{
  "model": "image classifier",
  "dataset": "photos of plants, animals and fungi (iNaturalist)",
  "train_examples": 77898,
  "image_size": 40,
  "crop_scale_min": 0.5,
  "horizontal_flip": true,
  "translate": 0.12,
  "color_jitter": 0.1,
  "targets": ["family"],
  "num_classes": 181,
  "arch": "convnext_v2",
  "isotropic": false,
  "norm": "layernorm",
  "activation": "gelu",
  "mlp_ratio": 2,
  "inner_norm": false,
  "drop_path": 0.15,
  "patch_size": [2, 2],
  "depths": [5, 5, 5],
  "widths": [80, 160, 320],
  "kernel_size": 5,
  "mixing": "mixup",
  "loss": "cross_entropy",
  "init": "torch_default",
  "residual_init": "none",
  "optimizer": "muon",
  "muon_scale": "match_rms_adamw",
  "lr": 0.0022,
  "momentum": 0.95,
  "nesterov": true,
  "orthogonalizer": "polar_express",
  "adamw_lr_other_params": 0.00085,
  "magnitude_pruning": 0.5,
  "steps": 40000,
  "batch_size": 64,
  "epochs": 32.9,
  "lr_schedule": "wsd",
  "decay_fraction": 0.3,
  "final_lr_fraction": 0.01,
  "warmup_steps": 8000,
  "weight_decay": 0.06,
  "adamw_weight_decay_other_params": 0.01
}
Rows from block 6 of a small image classifier, named by matrix and row number. Rows with one number belong to one neuron. Each number is 128 + 32 x the weight over its row's rms, rounded and kept within 0 to 255. All counts start at 0. Numbers have three digits each.
After each neuron's rows are labels from the 100 images, of 14976, where the neuron reaches its highest value: "responds to" is what is common among them. Only what is clearly more common there than usual is listed. The data: photos of plants, animals and fungi (iNaturalist).
# fc1: MLP up (model.blocks.6.mlp.fc1.weight, 320x160), inputs 80-159
# fc2: MLP down (model.blocks.6.mlp.fc2.weight, 160x320, transposed), outputs 80-159

fc1.294:128128146075128109128128128120159128128128213093082136072128128206132105140191128143128128128128128184170101074091128124128089128128128068128183128128095128128150128128131128128151197128072128128120128100128128128106101077210128150099128128
fc2.294:128128112099128190189128128162128128128128097128126128128074128104181128128179128128128161128128101130086128107128160128067128194175128128159072128123128145128124082128127211086128107128107147085161126084152128128128098131128128128128129078
responds to: class Insecta; phylum Arthropoda; order Lepidoptera

fc1.255:128063203128128128138128132088128128086128107128113130128122114128242128014096123138178128161128137099128209058128144128110169054103128098102128097095174117128212137128128128128128128212128128128019148128135116128128073109069155128203179156
fc2.255:128119197128165128071146114128128103176137163048128128149153128128086128039056128124093169128128128162069143128128128128096160111128128062103092128128114128108128069128148128128128128128128124108113128151128128128144128128128128123158190151
responds to: phylum Arthropoda; class Insecta

fc1.47:138148128128128097099154114179177128128094128115116100128100084128150128187128127128187128110128166128128116085115128128198167183128122128148128128128128090056118128128056139128136128135064128176149128128128159145128128191167128128137128128
fc2.47:118128077128103146128128134128202133128229128105128128128167080126113107116000113192063134062159128176128074128092128110128123128128116107128146128113128134071128128172126128128155191128155128109128133128128128149128128140109177066082116128
responds to: class Insecta; order: Diptera; family: Syrphidae

fc1.248:093128165169189128128099241153128128197203095128114128128138128128190128128034102128199128128153129128114128141095128037128128127133073133099141168128153128128128141128147146120128128128128101085030131111173119204124103128128069128128128214
fc2.248:128143229067142128128128128175173101128128128049128128128142167128176136122128184171136128182080162172080067128128128199186149128255217165156128120119128128128128086152128102160032128128162167103128128128225149128128088216105128128164129128
responds to: order Lepidoptera

fc1.180:111128128157128053128128195096128128128231128139128128162128128128128156128118128128119128128128127128085100128118128058162128123082128128135140189128128128128128146128119099128128128155128075128128239128117133128156145128074087128128128054
fc2.180:085150128105128131128131128128137163128128080202218128151211128128128154128158128128128128126128121128096128112138128189128155128152128128128128055128128107207117128120128128128110128052128128154128128095083091128128128128115128177128110128
responds to: phylum Arthropoda; class Insecta; order Lepidoptera

fc1.98:128128128072095133065153154128128061093128128113128128065128187128128128159142128128128115182084173128144235128206128128139142127128128095146128128123128128128128133128127176128128116128002014128128128128191128078128128128140119128212170128
fc2.98:064182060128128128098128128143110128093128090128186160171128253128126128140114128128128115035153128128128149128128159128128083128128128081067128111103168128189128220128128128113074165128128128147128139065149128128128056115234091128128084168
responds to: order Coleoptera; family: Coccinellidae

fc1.15:152128128128128128128128097128152128128154128107164154047102128068029128128195128147128149128128128128157128128128154128153171093149134149128131128128082069128128128092041134128128128128128161128024136128153128104128116128128136133128158115
fc2.15:061096067128128086180128202116111102095128128128128100069128128128128153128065145128128099128128128172083128120128128128096096128039042074128128128128128128100198057129128128128128128128177041128130169128128128115097128128128128128160104128
responds to: class Aves; phylum Chordata

fc1.27:036146107180078183128189218113128128128128128128142128082128132128128128089128128128128169128128165128128128151128128128128128156187128128163224118128090128122128128128128128128128113128128085128128176182128014089128128128095128109047128200
fc2.27:049128064128084128128088146171128118128128098040128093128155128128153076128167109106085138128128128128128119128091128129193213156128128128165144128128133128096128128128149128084066128091131128225128183128128128128081167128128128020128128136
responds to: order Lepidoptera

fc1.173:099194128125129128128148237124128139125186128181128128120139128128138128116128128143079128058128109128128128070128128130098187175045174128128085128125128046123128128139046023128099128144109128087128128128061128061180110134135143094114184128
fc2.173:147128128128128128167128120173187128128098126128128220056107167153128193083079086128128116128118157128226128172128128035082113169128128128128162128096108158128060128128128152128128130128128128229128128128127128121092112128097128177062067128
responds to: order Anseriformes; family: Anatidae

fc1.289:122139128133128128128114082150108054128128159128165141128188120128128128081128106136121080135126011117218232147138150128167143185128128168170175128128128133128128128128091128120126128128021128128128128171117137128128111128141128128208085128
fc2.289:128182133200160182162080146092128175128054128132128128203109094037128128157128128036161128159112180128128149129129128087059128128128078102140128162128128128128128128128108167128149128128128127135128128128128135128128128128128128128128111128
responds to: class Insecta; phylum Arthropoda; order Lepidoptera

fc1.242:083128128128128128010120181158101128126128137139167128106074250173128104128136128128128136120052071128128061106146128165128128128128124131161128188079128128128087128104128128128128128128160128128128128178128118090128128128173074145087128128
fc2.242:077128128128088131095116128155252174090128118128080193128128128255144128128128142128130067112123128111128128128128082159229158128133128128135219128128155128128128077105128128128128147128128128128128128128092113094207128128128174128128128128
responds to: class Insecta; phylum Arthropoda; family: Lycaenidae

fc1.160:128128128113156128128160192069128128128128178195115128112180128128128146128134128137110128087128161128128128117168128141081128128129128149055190163169128128198070128088079128142118128148128128128157228128101128128104122220128075128128109128
fc2.160:125128128128128128128128109141128137158128128128128151105128214128128155112167240033081128128150128128128128101089128128128128128128225106128128139128173204200128117201105102128202128128128128128128128128128128160159183155128061128126155128
responds to: order Anseriformes; family: Anatidae

fc1.224:098128181128128128071128128107142128128128165132128095122135085077193128156128172128152199128085128100179128128128128140128109128101128053128076128148128192128128158128128128186128121121128128128128220112130153128128060128128128192064128128
fc2.224:128167129169132128128128128141128128128138093108060128128148128180128128128182128128181128128128165128128157128128050128155182128211112128158128093173095047075128058128130128035128128128098128111145166128143067095144128128086135160128128128
responds to: class Insecta; order Lepidoptera; text has "moth"

fc1.74:166128063092128095135128128114159125128128101192128128147128128128128059128128118128089128113155057089128198164097128127190137128151128128128143128128128134128187128128061098128162128128128128128128136128068172128087144207128128136128068128
fc2.74:121106128128085140128088119128111091128132068105123128128114146128128058123128128128163128128128128128128128128125128128132128171128128128128164128128128128128128128110140075128128162128133128025128128128067118128128128128128039128033010128
responds to: phylum Chordata; class Aves

fc1.230:128161105152174024116128128074128128128128128122155133128155128158128095128064128148115094128015080128128042133077186128128128134128128038099150126128138128128128156128141069128128186167128111165128136128128128128128128128128119128153084174
fc2.230:128128057065161128128073189128128128128128128128128101082114112128128128128128171128007128101126141089219128062101128137140128128128167073109205048128128205128128166065128126132071095128214128103128121102182139128126128131128144160128128079
responds to: order Anseriformes; family: Anatidae

fc1.266:128112131106087128126128128124098148195128128137156128128128128129128112096128166128128128139128128150067128128091128000147128053128104122110128128099128128128107128139128147136128128128128128128138171128128128128128190153102194177126140169
fc2.266:128132128121128128109128128128128088128116155110128105128172092173128060103128128128037128149141128136088089128120128119128128128150075128102128128128128128159182109118128132150097128003115128128128147128176069086128109166152137143080155128
responds to: class Aves; order Charadriiformes

fc1.191:079135128128109128117178128128096128226069128039128147107128128128166149128128128138146128116128128128128168128128128128128109158072124158152128128128128128128066125128128096084064128075133128162128128128105128128128128128128128103128128188
fc2.191:128128122128128128128116128128110080094159128128128128146163191059110128128148066092128128150106128076128196128128128050128150096109128064151128148136142057128128183128128141128128128128155211098085128128133128035113128128128116142128129134
responds to: order Lepidoptera

fc1.299:099182128128069128192102181120099128116128119183128128085128128140198128128149127128143128129061128078135217088058126128090151184128143063170128099128128128128128099128162128064039160142110113128128128128052142128146170044128128128161128128
fc2.299:039128128125128128128142082158128128128128106169163134221095221206122124120125128150150141128128128128128128131128075128111095128169128128128109128174128146104124162128097128128108136128065142128128102200096128128121128062140128144128176128
responds to: order Coleoptera; family: Coccinellidae; text has "beetle"

fc1.156:096172128197128128128128095128111128128118128081128092054128163196119170153073128098129097102128028128128122128128128180187111176133134128123119128182184225115128229128082128128128128200174146128056161083128128128151128093117138128128128128
fc2.156:128128219128119137128103128086137105128096127131128128099132133160128092128128128145106128151165107128207202141128102128129128107092143147150107128128165121128226139172128048170128078240128096137128128128128128170093128107128128128166132197
responds to: order Coleoptera

fc1.129:134128128128191128084160255112159128128128128128097157128128103157237119209029128188178128128128128182106128121128128132128128128128151051159126128119143096128133129128128128187059128128125128141100128148124143103128128036128128077157128128
fc2.129:128120128092128090128128128106128147154188121128128128128144141128128249064063105138128144129109061128128131166128126119128146215107128121128128128128128128128136128128129136128119152086100128128120128219147128128104128132128128144202197166
responds to: phylum Arthropoda; class Insecta; order Coleoptera

fc1.301:110128203128128128185128124128128107168125051107138128118129128195128112128109128128075117128123128128157216128134170185128183128128169087149132151128077128128128130128128128128077227116128115137128104168152128153107127070092140128148078127
fc2.301:035098144097128218128128075109097128128128128128148128128128128134128128021128128128128128128196170128237128128128128076098128128155128128124128128128128124083041128128128147124128128166115139128036128128126128101153152128167155128167139128
responds to: order Coleoptera; family: Coccinellidae

fc1.1:122128148128124159064103128128126052104108145080128161166128150128128128128149128128142226128128160110134058128128176128128068182046128128128128121128219128128128095128114128135061128128128083141151110142200108080128080128135128128129128120
fc2.1:128127128127128113124128186047128128128128128045128154128128128192091152128128005128094128128128128128158128128128123128166128128128128128128066093128128108172128128106128101140128075125128113073128086097128128128079128128128132110095111128
responds to: phylum Arthropoda

fc1.56:114201141168121128128128073128128128128130114128134109118128128064255210043065117128128128128123097079128176129128128128125114183128128128128114131124212092128159128128128128128206147215136128179128128082131063128128128105128128149128185066
fc2.56:209128128110162149128104091107128128085128128116128128187104178150075128000128112128107128090137128128093187126128128136128184128128128128138130181128128071218128168069128128183128161128128128128128156128128187108128169150128108146128128128
responds to: phylum Arthropoda; class Insecta; order Lepidoptera

fc1.169:087138128088140128112205106130053002131128179127097128128128128045128128128128115145128128128128128162128103128128128128128140133216120141134149128128128128163128112169128099066098128127128034164128128106128128101128128128128074128128128128
fc2.169:128128128152199218102101128128128128128128128128128128128157128128128046066128128128128128128128128136128128128128111128154234066128184133110128116168128107067101144128096128166128082132102128099105128128128177128128131128128128128128128128
responds to: order Lepidoptera

fc1.307:128128097128128118128130128161128120128140128128083137128128128088117128128128128128128131128128072071149210128128222076128228100128128161128125128195147090128128112128128108114096128128139128128128147101128128128128128128128107172128032130
fc2.307:128102104128153128102128156120128128133128109128101144128090128099159128128168128137123137096096076128128128105138134033128128128211128128076153128099128128035128128128148128128128157143056165128062128128128122128227128197128187173137024128
responds to: phylum Chordata; class Aves; order: Anseriformes; family: Anatidae

fc1.295:128128138128131095128082128128128128054128128111128128125245128108122128128131098147102108141128164128128091128128159132097140255203103128128128128128128084071128120092128113139134111132128128128178128128070089128211128128128114128128128105
fc2.295:128198128128128089136134128128128153150128128101165176089128151128158133068128118128128128128128128128138128196128149128111128000128128102128094128128152128128151135128128128083128128140065128128128128072147100128128182236128128066128120128
responds to: phylum Chordata; class Aves; order: Anseriformes; family: Anatidae

fc1.150:071128128128201128128151128128161128132128128128147128104099198128124135128128128128114128162128128128062166238074128128161196141128128128128082108031117128104128128128128128128105128128128128132128128180128060158077104145149128128183128140
fc2.150:128191123128090128128128128060128128163128128161128160128117128128128139128128167039128128138116075138128128130128128177134128128128096128062128143128210156142128128080128128172128128178128128128131114109128182128128128128128186128128128064
responds to: order Lepidoptera

fc1.170:066121133128128200128128188137128188128128105128133128128128128128112128113136128128203128128061128128193128128192139128128128128128128128128123121128128128128083208128165094128180128079128121104128179128197132126128140164128193128120155229
fc2.170:128209207072128128128164128055128165128094128164128128128128128128061128128128128136128103127128128148062159128104128128165128128128120128128128144128128128128224128128112205128147128120128128128113123128128128128080192179128099128091128139
responds to: order Lepidoptera

fc1.128:131190128128172171104128042128128128149231116188129107151128096128128134128176128128128092146112128124152172119128128128128128128169125085128128159128078079058128128163000119143179128128128138128162128014128128128144095101128141087128091103
fc2.128:113128057128120133128160151128088128133187128128128128186128162128128128128128225128128139207128082100110129174128078128173135128161128128128128171161059128128156128217128131128138205105086088128128125128128010085128128128063128146220116040
responds to: order Lepidoptera