From a checkpoint of a small image classifier: depths [5, 5, 5], trained on photos of plants, animals and fungi (iNaturalist).
Rows from block 8 of a small image classifier, named by matrix and row number. Rows with one number belong to one neuron. Each number is 500 + 40 x the weight over its row's rms, rounded and kept within 0 to 999. All counts start at 0. Numbers have three digits each.
After each neuron's rows are labels from the 100 images, of 14976, where the neuron reaches its highest value: "colour at peak" is the nearest of a few named colours to the mean colour under the peak. Only what is clearly more common there than usual is listed. The data: photos of plants, animals and fungi (iNaturalist). In brackets: how many of the 100, against the usual share in percent.
# fc1: MLP up (model.blocks.8.mlp.fc1.weight, 320x160), inputs 0-159
# fc2: MLP down (model.blocks.8.mlp.fc2.weight, 160x320, transposed), outputs 0-159

fc1.25:500500508498488500500508473390500500500666443497485567500500531541458500426500486500500491500500545515500570500638500607555500500500500500500542500500499500481500513500500500500499500500500500500500526500441500452500500460432500423477457515500441475500500500477500500500500594500476462500508500500500484599449500500500500593497500500459464382475509442490500453500500500500500484493500500467500500482563500398500500500420500500478500570507500420500500541460591393500500500500500376
fc2.25:456459537500588500500541500512500500500500500486500536500474500531471500500500533500500530494500495560500500500352501500500401502500500500500565431500409397500500500500500500500500544500500463500554500500442500506408500500563460500500500500541510500402637509515446500500500501540500470500500497518500500500526500472444500500500606500508500500500500572500500500480500423516459500481500565500500500500450593500500500502500630500482500516510500500500500469526500500401397500459338500
colour at peak: pink (31 vs 10.5)

fc1.10:521591502500435505524473500476500464565542475589500496430500500496561500500500500528553503500500500410500500619500540428507500500510611581507500565451475500500474500500495407549538422500529500533500500500506488500500500500489500500452515500481470450449396500500443500428500511516500537500500500500425478500500500500401484500500500500563500572577500472473500478399500500372500530467428480500500500531500448458571491470500500500500500500542586501506500500500580500479500500477398500
fc2.10:500500492612557520585484571465500452564500500473478508498376441475484500474515500366547500508500500500500540432417500356560458476495562500500520432523543500460481507500500483536500466521500517500517449500500528500582500500500516500516414500500500497536573512499486500533527460501520500445500493500424500548554500487510407500500500516500500457584517555500536428577500537482500575500475500498500437511481649495511500500500500500535500500500506500500500462500500496482522461436500500
colour at peak: pink (26 vs 10.5)

fc1.301:446500487505500500500580547500418407500525460500526579507543457500500500473500500500500513437500500558500525552463519500500461500553500484537484500472499500500422512499572477467446500430441472513446560537452557500500500412567500500443481500500518477500500500515582490447445500500541502500500500462470500557520573549534500562519377569577500500500460500512495503505500500500494500500476487500391564500552421578500472500502611430500500383500511592500533511500537508500465497557500500
fc2.301:579500500500523386453529440528507500430500424500471491500596501445500517501483500559404499487605490597500617500500500490500512486500556500419484519509500499605500420555500476454500500488578500447500453461500562504500454500500521488500500482500382495544500468552420500584500500498528500520500537500500502556518557500500475500512565500521500579500500500524555541493500500498563531541598500500547500473500500497500523500500500503500574500500500500512593500436559500524500500518478538
colour at peak: grey (75 vs 48.6)

fc1.269:500500500532500405500500500500500462508500468434500497500527500500536460537554473500500439498440500500525548617473643500540500500500500490500528439500530555500500474420500500502500526531525489478518376500491408464478530500568500441517574443500440500500493500515559439500546582500481500488481460567434500500516538500500478555505515496550431481624433500381500500524500500526499500522506510537500422571549423500436454529500465530462507500500500543500500500483500500541447500500500554
fc2.269:449473536500500500522533520500501627500535500549500496512500333500500500507500500500500559500490500500500500500414500500500588445500500500560516500486500487487443470515500500491600598500500530500500500500500520500412492540500448500500500500500426500500500494540500500500467500557510500497500494500436500500474514469500498500565417500561456500500584500462500418405500471500500593500500572550500609500500500512512428527459478553519500407465448366500500580500500500500525500500532500
colour at peak: brown (52 vs 24.3)

fc1.126:532500500500437559500488500548500597500403391513509500500500500562535534500500520500500504454382563500451466500425434500500442500500500564542500500526500513500495543500500497546482562427469519479508455500500511518500410599547500471399500500512492500540455500481528500493541500500500551500500500500604500500529500485500443564500476500500407462500500500471500500505500500539562480500482500500500435447574365500500419500500500500500500535519500500500500523537575500500500468500619416
fc2.126:500398500500530450590538589472500500472546515601500480500500560500475572500500507542500500500576500489500503448376500456502441500369578500551450500500474500500488521408500543500500500500608452500496530404500500500457448500518541458507472500469500500500473525500541500563529519500500500531500500500500500515500537420535587500500415500395500500500500451500489500620500500495527500500556515463480430500500502500500496500559500482582500500500500511556464500500475554500443500458500500
colour at peak: brown (57 vs 24.3)

fc1.227:500562497500500486421510500431565503541500492572500500500532529500500500500411457469448473500500500505516500500500450500500504500500521500500497500463500500531500500500550500529512500618513497440437537500604475500463500500431500500592500591410482500589502500500500442500489500500500481428487500550586610562500500500496500518500500377538455577501500496500648500500500500500500504445448500500500500594486436500500492509584500500500500500500505439500422428500500443500500485433500512
fc2.227:446500543411532500606461416500468443500467500500589515610500500500495500500500520511508500500500506516500407500500525500505500684500500500500484480538500580502534475545500500500500500500513500500500500500421531500500500484438501477500500538500500436461500560469475500474433500500530543500425555458500500406500543500572514500500500500482500500500550500429402497494500499500529532526574608544500500410543500500498500474439518500500573545456510500533569500571477442468454500500522487
colour at peak: brown (57 vs 24.3)

fc1.46:500483528432508500507500466490500500468475399448500500552547427500546475482560510474500496417489500399500500500436589440530409500560471441583407500500527500476500503500586416500482500455500500500500500500450500454514481500500500328500535553460361526500500500500500500522500500424481568500592526500519536464500500500500500512499500555500490506500530500552500608500531518563500500500499500445500500500500497571516450500500514500508518545574521500518510535500536540483483472500500488
fc2.46:578476491507407500487540500479500513495500500500453440495471500500500500496500458500500529494518483500378456500500449500564489454500470500484477500508545512500500448406572426447457500500500482462500473571500500565500500500595500447427575527536500500500469516444500526426500500464500500517457500500522404463500451543454500425608449500421500508500462474500500500500506437500452588487526632558526520500450500500500450500500516500500500507435500484452529500500500500534500626428560500
colour at peak: brown (50 vs 24.3)

fc1.151:535500500409500451500548582500546500500508500560419500500500500548500636500500500545399436410500451478500592466479500566500424545500489448500500500500500558500500500500500500500500545500502534500492500422500500429561506500412442500557500460500500500500500377525512500500490500436534500500499533500500500507429437500428500500500435500500500415500449500584500500500500500500500500500511502600500500436494474500433414552383561500500500500495479500500500480500448533500500500500554500
fc2.151:533500500500500471447500392500459471462500581500489500530500500474500500542500500478459500500546500459494567503500589555633500421510572500500465458500505531399397500500500478500500438500500537500500439438500489481500500498654500493500500500497500541477500515439500500500500500489500520500387495554536576491439443519509479453500460482525493500422403331500500507500493527501527500527478500500524515522500426458500500500500500543499500500488500478500561500457500522543500500496563475
colour at peak: brown (53 vs 24.3)

fc1.319:565500500456473531500618511500614500500533500469490513434500505500420498500463530635500500486471441414500500510438554500601500500500500500500500518438500552483500500500500531500500500426500566440500461509500585507523500500500377500492500500500443495500500500500500500500474549500500472500564500500500500500500500500541497500500497478500342500449500500500500526567472476500500461500500500440500478500500600500524458405615378500500500531500500502500533515500566500500455500500500467
fc2.319:477500500500500541558500500527414490580479510500596629500500556500500539500424561509531391500586422500500500597458555500579500492500500423505511500500500481636561515460460500500500500468533586500500426500541500500500484500500569500500564412536537500500500500500531500500468496438545593500500516557500494582500528500500500500500500500500500500521495592535466531500500500500500500415500500550500500500500543500500547481500461500500500500500500500500593410500500500516500500500588500
colour at peak: brown (50 vs 24.3)

fc1.77:491500502462552500525397500534471500500427500500500500500500330413500544434552500629506616438500549500440500500463500579562493474598529500500492528500500500458500500523500558500454500523500500500463446450502500500500441500483500500500500453509508539495453500399562500474500500513500500539463530406497466500456500500500500500508500500650500498484500521500500540500500527525489500520500500500522500503500500500500500575503500489440465500500651500500534500500500500421503500500471500
fc2.77:486571500500500500500487500500402501500500500385521516500500470611500500500500496500553603500541500500546482422500544500500500519567500480500362500495500462500500500519441523500576500427500658500533500500500500500500535403466500603436500537500500500463501543504463500531500450500490500491582500482500500500501543494500471583500500333500452530500500466532540475500500476439500495582500500500447498500463500419500500500500519500500500552499500525492500463500500500500428521499500500
colour at peak: white (30 vs 6.1)

fc1.152:513500538484500514503518469457500500500466586466538500492500500500500500500500500500500495500500500541500500378500500500500500472500500520602452456459606482500500500522500500500405500589580500500500500455613524500541500500435500569551500500500500500500445500428400500540500475475500475500500528483500500500433500500500541557500533344597517500500500555567500491545456595500500500500500500407500500467471500585500466419500500500554500496500415500483500476500594565500500500500471446
fc2.152:500500474500500412516500413528500500500500500556479461568500472500500500488500500473500500425500557500472500554500459426499434500500545500500500415531540524500500500354647500479546421500500497500500508606500500448500561554426500509577500500481500500616547522467500500515465484500500484500500500500500500451500500500508500614500500567500500500500502500440500500500500500500445455500539501546500500500407468500500402443500500516500481495504464500548570500500535500506500500538500356
colour at peak: brown (55 vs 24.3)

fc1.178:500474424500500500500551523500500567500500500500481526471500488500500549500503492500500500536560509602569500464487500500438462500500504579515500506505500526491500531500458547500500375585509500500450500500500500500500575500500446433419500500374532518510500500548500400481500500500500500564500500500508412500500578500430500556542500412500535500500509500500500500346506523469500407500500500500582524460500500420567500424542500451444549500500586500485539500500437540500502500464534500
fc2.178:547602500631500513500524500500523500550500500500585500500476500500590537459464482500536500500489521500500424500494371500513496380461500500500438492509480437500500438500500566500500500515500500500500356500500441482450523500500494444544500508500500500500457500500500500500575567500464493538519377500545500504500452462500429500500500512500406500500500569500500588500500500500500448554481500500500476561500480500500434500568500555476527500500540500473500459500515500500470457500635500
colour at peak: brown (50 vs 24.3)

fc1.217:439500483607500500500500457500481486467500449500496457619470500500472500473422562471500461536519500487534500538562500438419500496485558473500500455438458500618500445503509507462500536520500605500500465490500500500530435500500500451532509535453500500500500550500517573500472504500484568495500500500500377597535541500500500500437456584500530491518500500500500406462551570500500496500500425522500404503445588484545500486527519500481528500427578496500518500521500471500500521603513486
fc2.217:500451500498500527500521500563500494560500500500446524500544500500567489500484588489500575494500500504519500471533500534495500451500442601515448500500500474472564454549500506700531475500500500500500500480500481462479500500496500500425500500500500563500500469547563474500351554500500451558500500500398435500531500553500500404424491500409484500500500500540477500516555466429500500500500483563500500514500500463433500413500442500540504491548533500425500559500415500497500500500502500
colour at peak: black (28 vs 3.9)

fc1.206:416500527436500500500500430593473448531367378500445439500500500500500500526449509500511523499500500500500500441588500500500584530500500500500500500401500500500500500500500500500493542500500500500566546531483500556500593441500500500519500442366518474500551543500454500500500384500458550500500475420498456500475554500505500500456500500500512500500500487480429500500508548500500523500506519479456418583500500500500500540480571500573620518500525500500478500489500500546442500581546511
fc2.206:500500521501509524478473482500495500485500556500433500500547500500500538500500500500437512521500531500450500476539500500501500500500483501500500511455540484452511500494500494500500436500500500500526500500500499500500480500621500554532500464500489500500515500500545500462500590510500475500731500500466430398441500589500500561500500485500595500550500516500669500500490500500500500490486500500500418581503500500500539361542409500500501582480447500468531500500500500557500473500533493
colour at peak: black (31 vs 3.9)

fc1.184:500497573500500500517500500521518449500525568542522500516500500508500528531540500499500500565383500437374500520434554451487500500500421490487500484500447500515434499456462506515500500407566500500500511444503500593500541451541466500491555500500601509504520500500500565524495500500452520500500500500500500580500500500581500500541500500534582500542500535522560500394476472500500500500496398521415500500500609523500500468500500500479500506500500548500492491442500425500349532421500535
fc2.184:532500550500473468526500500500500482491500500521500539500473454500561500486454468500488573364530536500500436500527500544500505466500624552465500593521500555420547471495439500484500500500517476515500500472576515500500500500471564531493507500492621500500567569500500553500500500500500500600539500396500500371500500500500435500500500479500572500500500500479500500500500515468500499441500611500621556486500417519466500500463533526448500577579526500514500543549471500525485500500500481
colour at peak: brown (56 vs 24.3)

fc1.160:483480523500500538550500500516574448565471512500500500500410464461516500545434500559500500517500500475500511500500500502545439474471600556492500500443500511507500493500468506500513564431500500500500500519529500531532459531458500462500566500484500500461484572516497527517500500430443564500517460500500487500500492500441484500500663500591451490500459526571500436414516473500481444500498500500453500524505500546500500500500416490500423500400500545485465500554581358521419509500613500
fc2.160:500428500378500500500500606529500440500532448584500512443526453457500512545396500465420500517500526501449450490500498500566500500454500500564500500500500500500578525500500500500450500500484500500500500500500563500500510536500500500500517572500500444477500500604500402500537585616500500385423453538500518500500517490500500500410534478505584500500557557426465500404500469457491500500500442450500528500446500467500567500561500500526512461532500414500491500545500500500500500500500500
colour at peak: brown (57 vs 24.3)

fc1.5:500566526500442492388500500459493500481500500461569626493500386500500500500536500500528500488503504500500567500500500593500500588499500432500500500500405500500500511500457406461500500518500637539522594412500568563500538467547453500500500500438653500543500569500500466500500500502475500548500500500500500500500500517500500500546559500500500500402467500500430500559494500500500500500500587518486500500527485515390512589500480500500500497500500500500500500474500500534500500473500500
fc2.5:582500500500500506500500476529500500571500500500500500442509500500500554504602432500500500500431458415369561500500446500500452561490535500500500500500500480500444500500500500500500447568520500500500452441522665500583492500500500479500456500500590450500527500427500557500500500500500485607500555500500564500549500442442500480463578454500501559500500500506443500500500534498500500488593514440500472507495532500500597500500500544500500580500414500529500537500576500519545576475496500
colour at peak: white (36 vs 6.1); pink (27 vs 10.5)

fc1.172:500500474500503426575371513500500500500500486500475555500500500500500512407500573575500532500444538482415500537610500494500580500498500538357416500408516492500500500500478441500545547569415515500500423500390462500500428500577500490500500500500500582477514500500500500500500493521500524500520500465500487500500500500500490482451500500490562500500500500532500500339500491500500500500463461614500500459559484530500500451540500500521500529457553500500518500500519500509500441500500467
fc2.172:500541500445439550500520474525460543446500500514500500390567500502500500500497500515500500411521472449500500573500500500500386500524467500482440500639456421500500500486377500500521519494518500500500500511587514500500500500472500500500500456500463500488500500500500542459614479500356450390500537527435495425500463500500542500390500500488480498500500500500500546500500500500500490545500607501500500522484500497500500500500457500546505511500500500463500500500429500500543543620500447
colour at peak: brown (53 vs 24.3)

fc1.14:500505500503510546592500500507452500500500410500500500475500500500498500490500480381500411500571479536570538531500500500526493500540500484500500552455508556505446500568559500500505579500500500465500500500484580544499552436645500430503500451375500496486500403487581500589430500500500500500500519500500500570500500485534500500500500468487500513500493457500500500434474470500500478493500468549508500503504567500554500470500500500493542528460481500479463472618422619500534500598500500
fc2.14:500544536622507470515500480529481500592532500469549500500455476500500555502577521568547453500518500499448428529500522500500484551500469500500462442430500533616525379500391500500586517604500500500457510500500460500435500404500500466484500444500500468423433544500500469446500500531509500500462500500586500445500500515500500500500500500511547433466500500500456542500470500500500500500500500551559500500500534514500523500500426556500500500500500364463500566500413447500489544500500500
colour at peak: black (45 vs 3.9)

fc1.179:500473577493477500556529486562377510481477500682500500500572500500549500519433541529500500537500426500544500500500473500500476521500500506531500467459487500489500522500563500500500500449461526500502500483497500500500449495419609523462500500674483530484498529500546513500500474500571532500500588434500500500530500555520498521628522500500500500478458500500589517574511500507417500500500473545500500500517500500500479500500461500533500500622452462502500502462500497533510441500500506
fc2.179:490497551454452437500618484500555500519500500567500500385399408500630495511500500500492500485500518425518500500500478500485425500504535500500500468500500421523490500543540500433533443479423513500500532500527500500500527570457445500500500500435481615463500500500492500436570635503500500508482500472441491535500510500492494500401541463562467500583532496562477479500500499541500480455500500500500500500500519500500500500464430466500500444500500395511500500500500500405500500500546506
colour at peak: brown (49 vs 24.3)

fc1.32:500500515425381468500533472500462500500500500467551500504453500500500447586523500500458560500500429500500531500530500597461447500508581427643512500484500573488449500500500500562491519500535500498522507474500500463500428456621510500500500491399424457461500500500500534521527483500500577500469552429500500500500427500532486500500500500500522500500500461579500500500515451462492500500500479500582596503500492500465450500563398466436500495561459500500417500500565562478493500500483458
fc2.32:500463500500385500466500487502500507543521500500529436500508500500500462549500500500500500485500500500435500500500431500500534500523500546464500478500558500563551379500499482480500500500605500526500500581465500534431528526513415500530525462489468542448498500500563526500500500417448500501487500500517470531484510493500500471498473500500500470500445500406512350526500500500500500500472634500500475500500549581400565500500500500515500500452540500486500397500517598509500500619400500
colour at peak: pink (26 vs 10.5)

fc1.263:500495500483500482500483500453506413488500495583507500500516500500453529570500500540500488513500422500500510478552500500579429500500500478500500500448475500500509505496500457568500476500500500500455395431504500500500500503541573445477400482538500500500500458476368541500461473501500688500494500458500492456500491473485511572482548543500490548504500442500542500445500500484472531514508500408500503500500444500494485588500500562439611500457503468508522542440397412542522500472500501
fc2.263:500577500500500547538432432469500500534489500500500491424500471500500500500455500500500466501525478486468380500489495500500524500500500484500500500562475500500507500507428521451500469475500483500504498470500558423544632500497500532500441592489467451500500484568500417404500500478475500603640500500550443503511500532498468566456495500538529495533500477500500528500496500500476621441500543500558561500508500500554491466453495500500483527539500434543406543500493505561377505454500533
colour at peak: pink (39 vs 10.5)

fc1.293:516500505541688472612500500500576500500500634500500548500435500500500500465500413413511500500500500500500500500500541474500500466513500513500500500461500500513500503500500435437500500500500517441500500500500500500463500500510500500500500420500640553500500500500488500500510509603535512500542489583500502500500558485550500500526354416429459500540500500500565500602500500460496500500500500483500461500435500472501500500500528481500500504431560500500523521572500500500500500590500500
fc2.293:486526414497500523500500541500500500511449458500528457500500405518500500524494411500500504500500500479481500597500500500500522500573515500398511500466623547532371500466474500544500549500538500500500621474500500579500500487461500500508500398500565500580512502500514484500535500416500500500500500500500500500611500536458500485504459451504458481478500529596516422500569500500430615500500475498444500500500548500500475500555500500468452500500500524500508444596500590500501506515526500
colour at peak: grey (79 vs 48.6)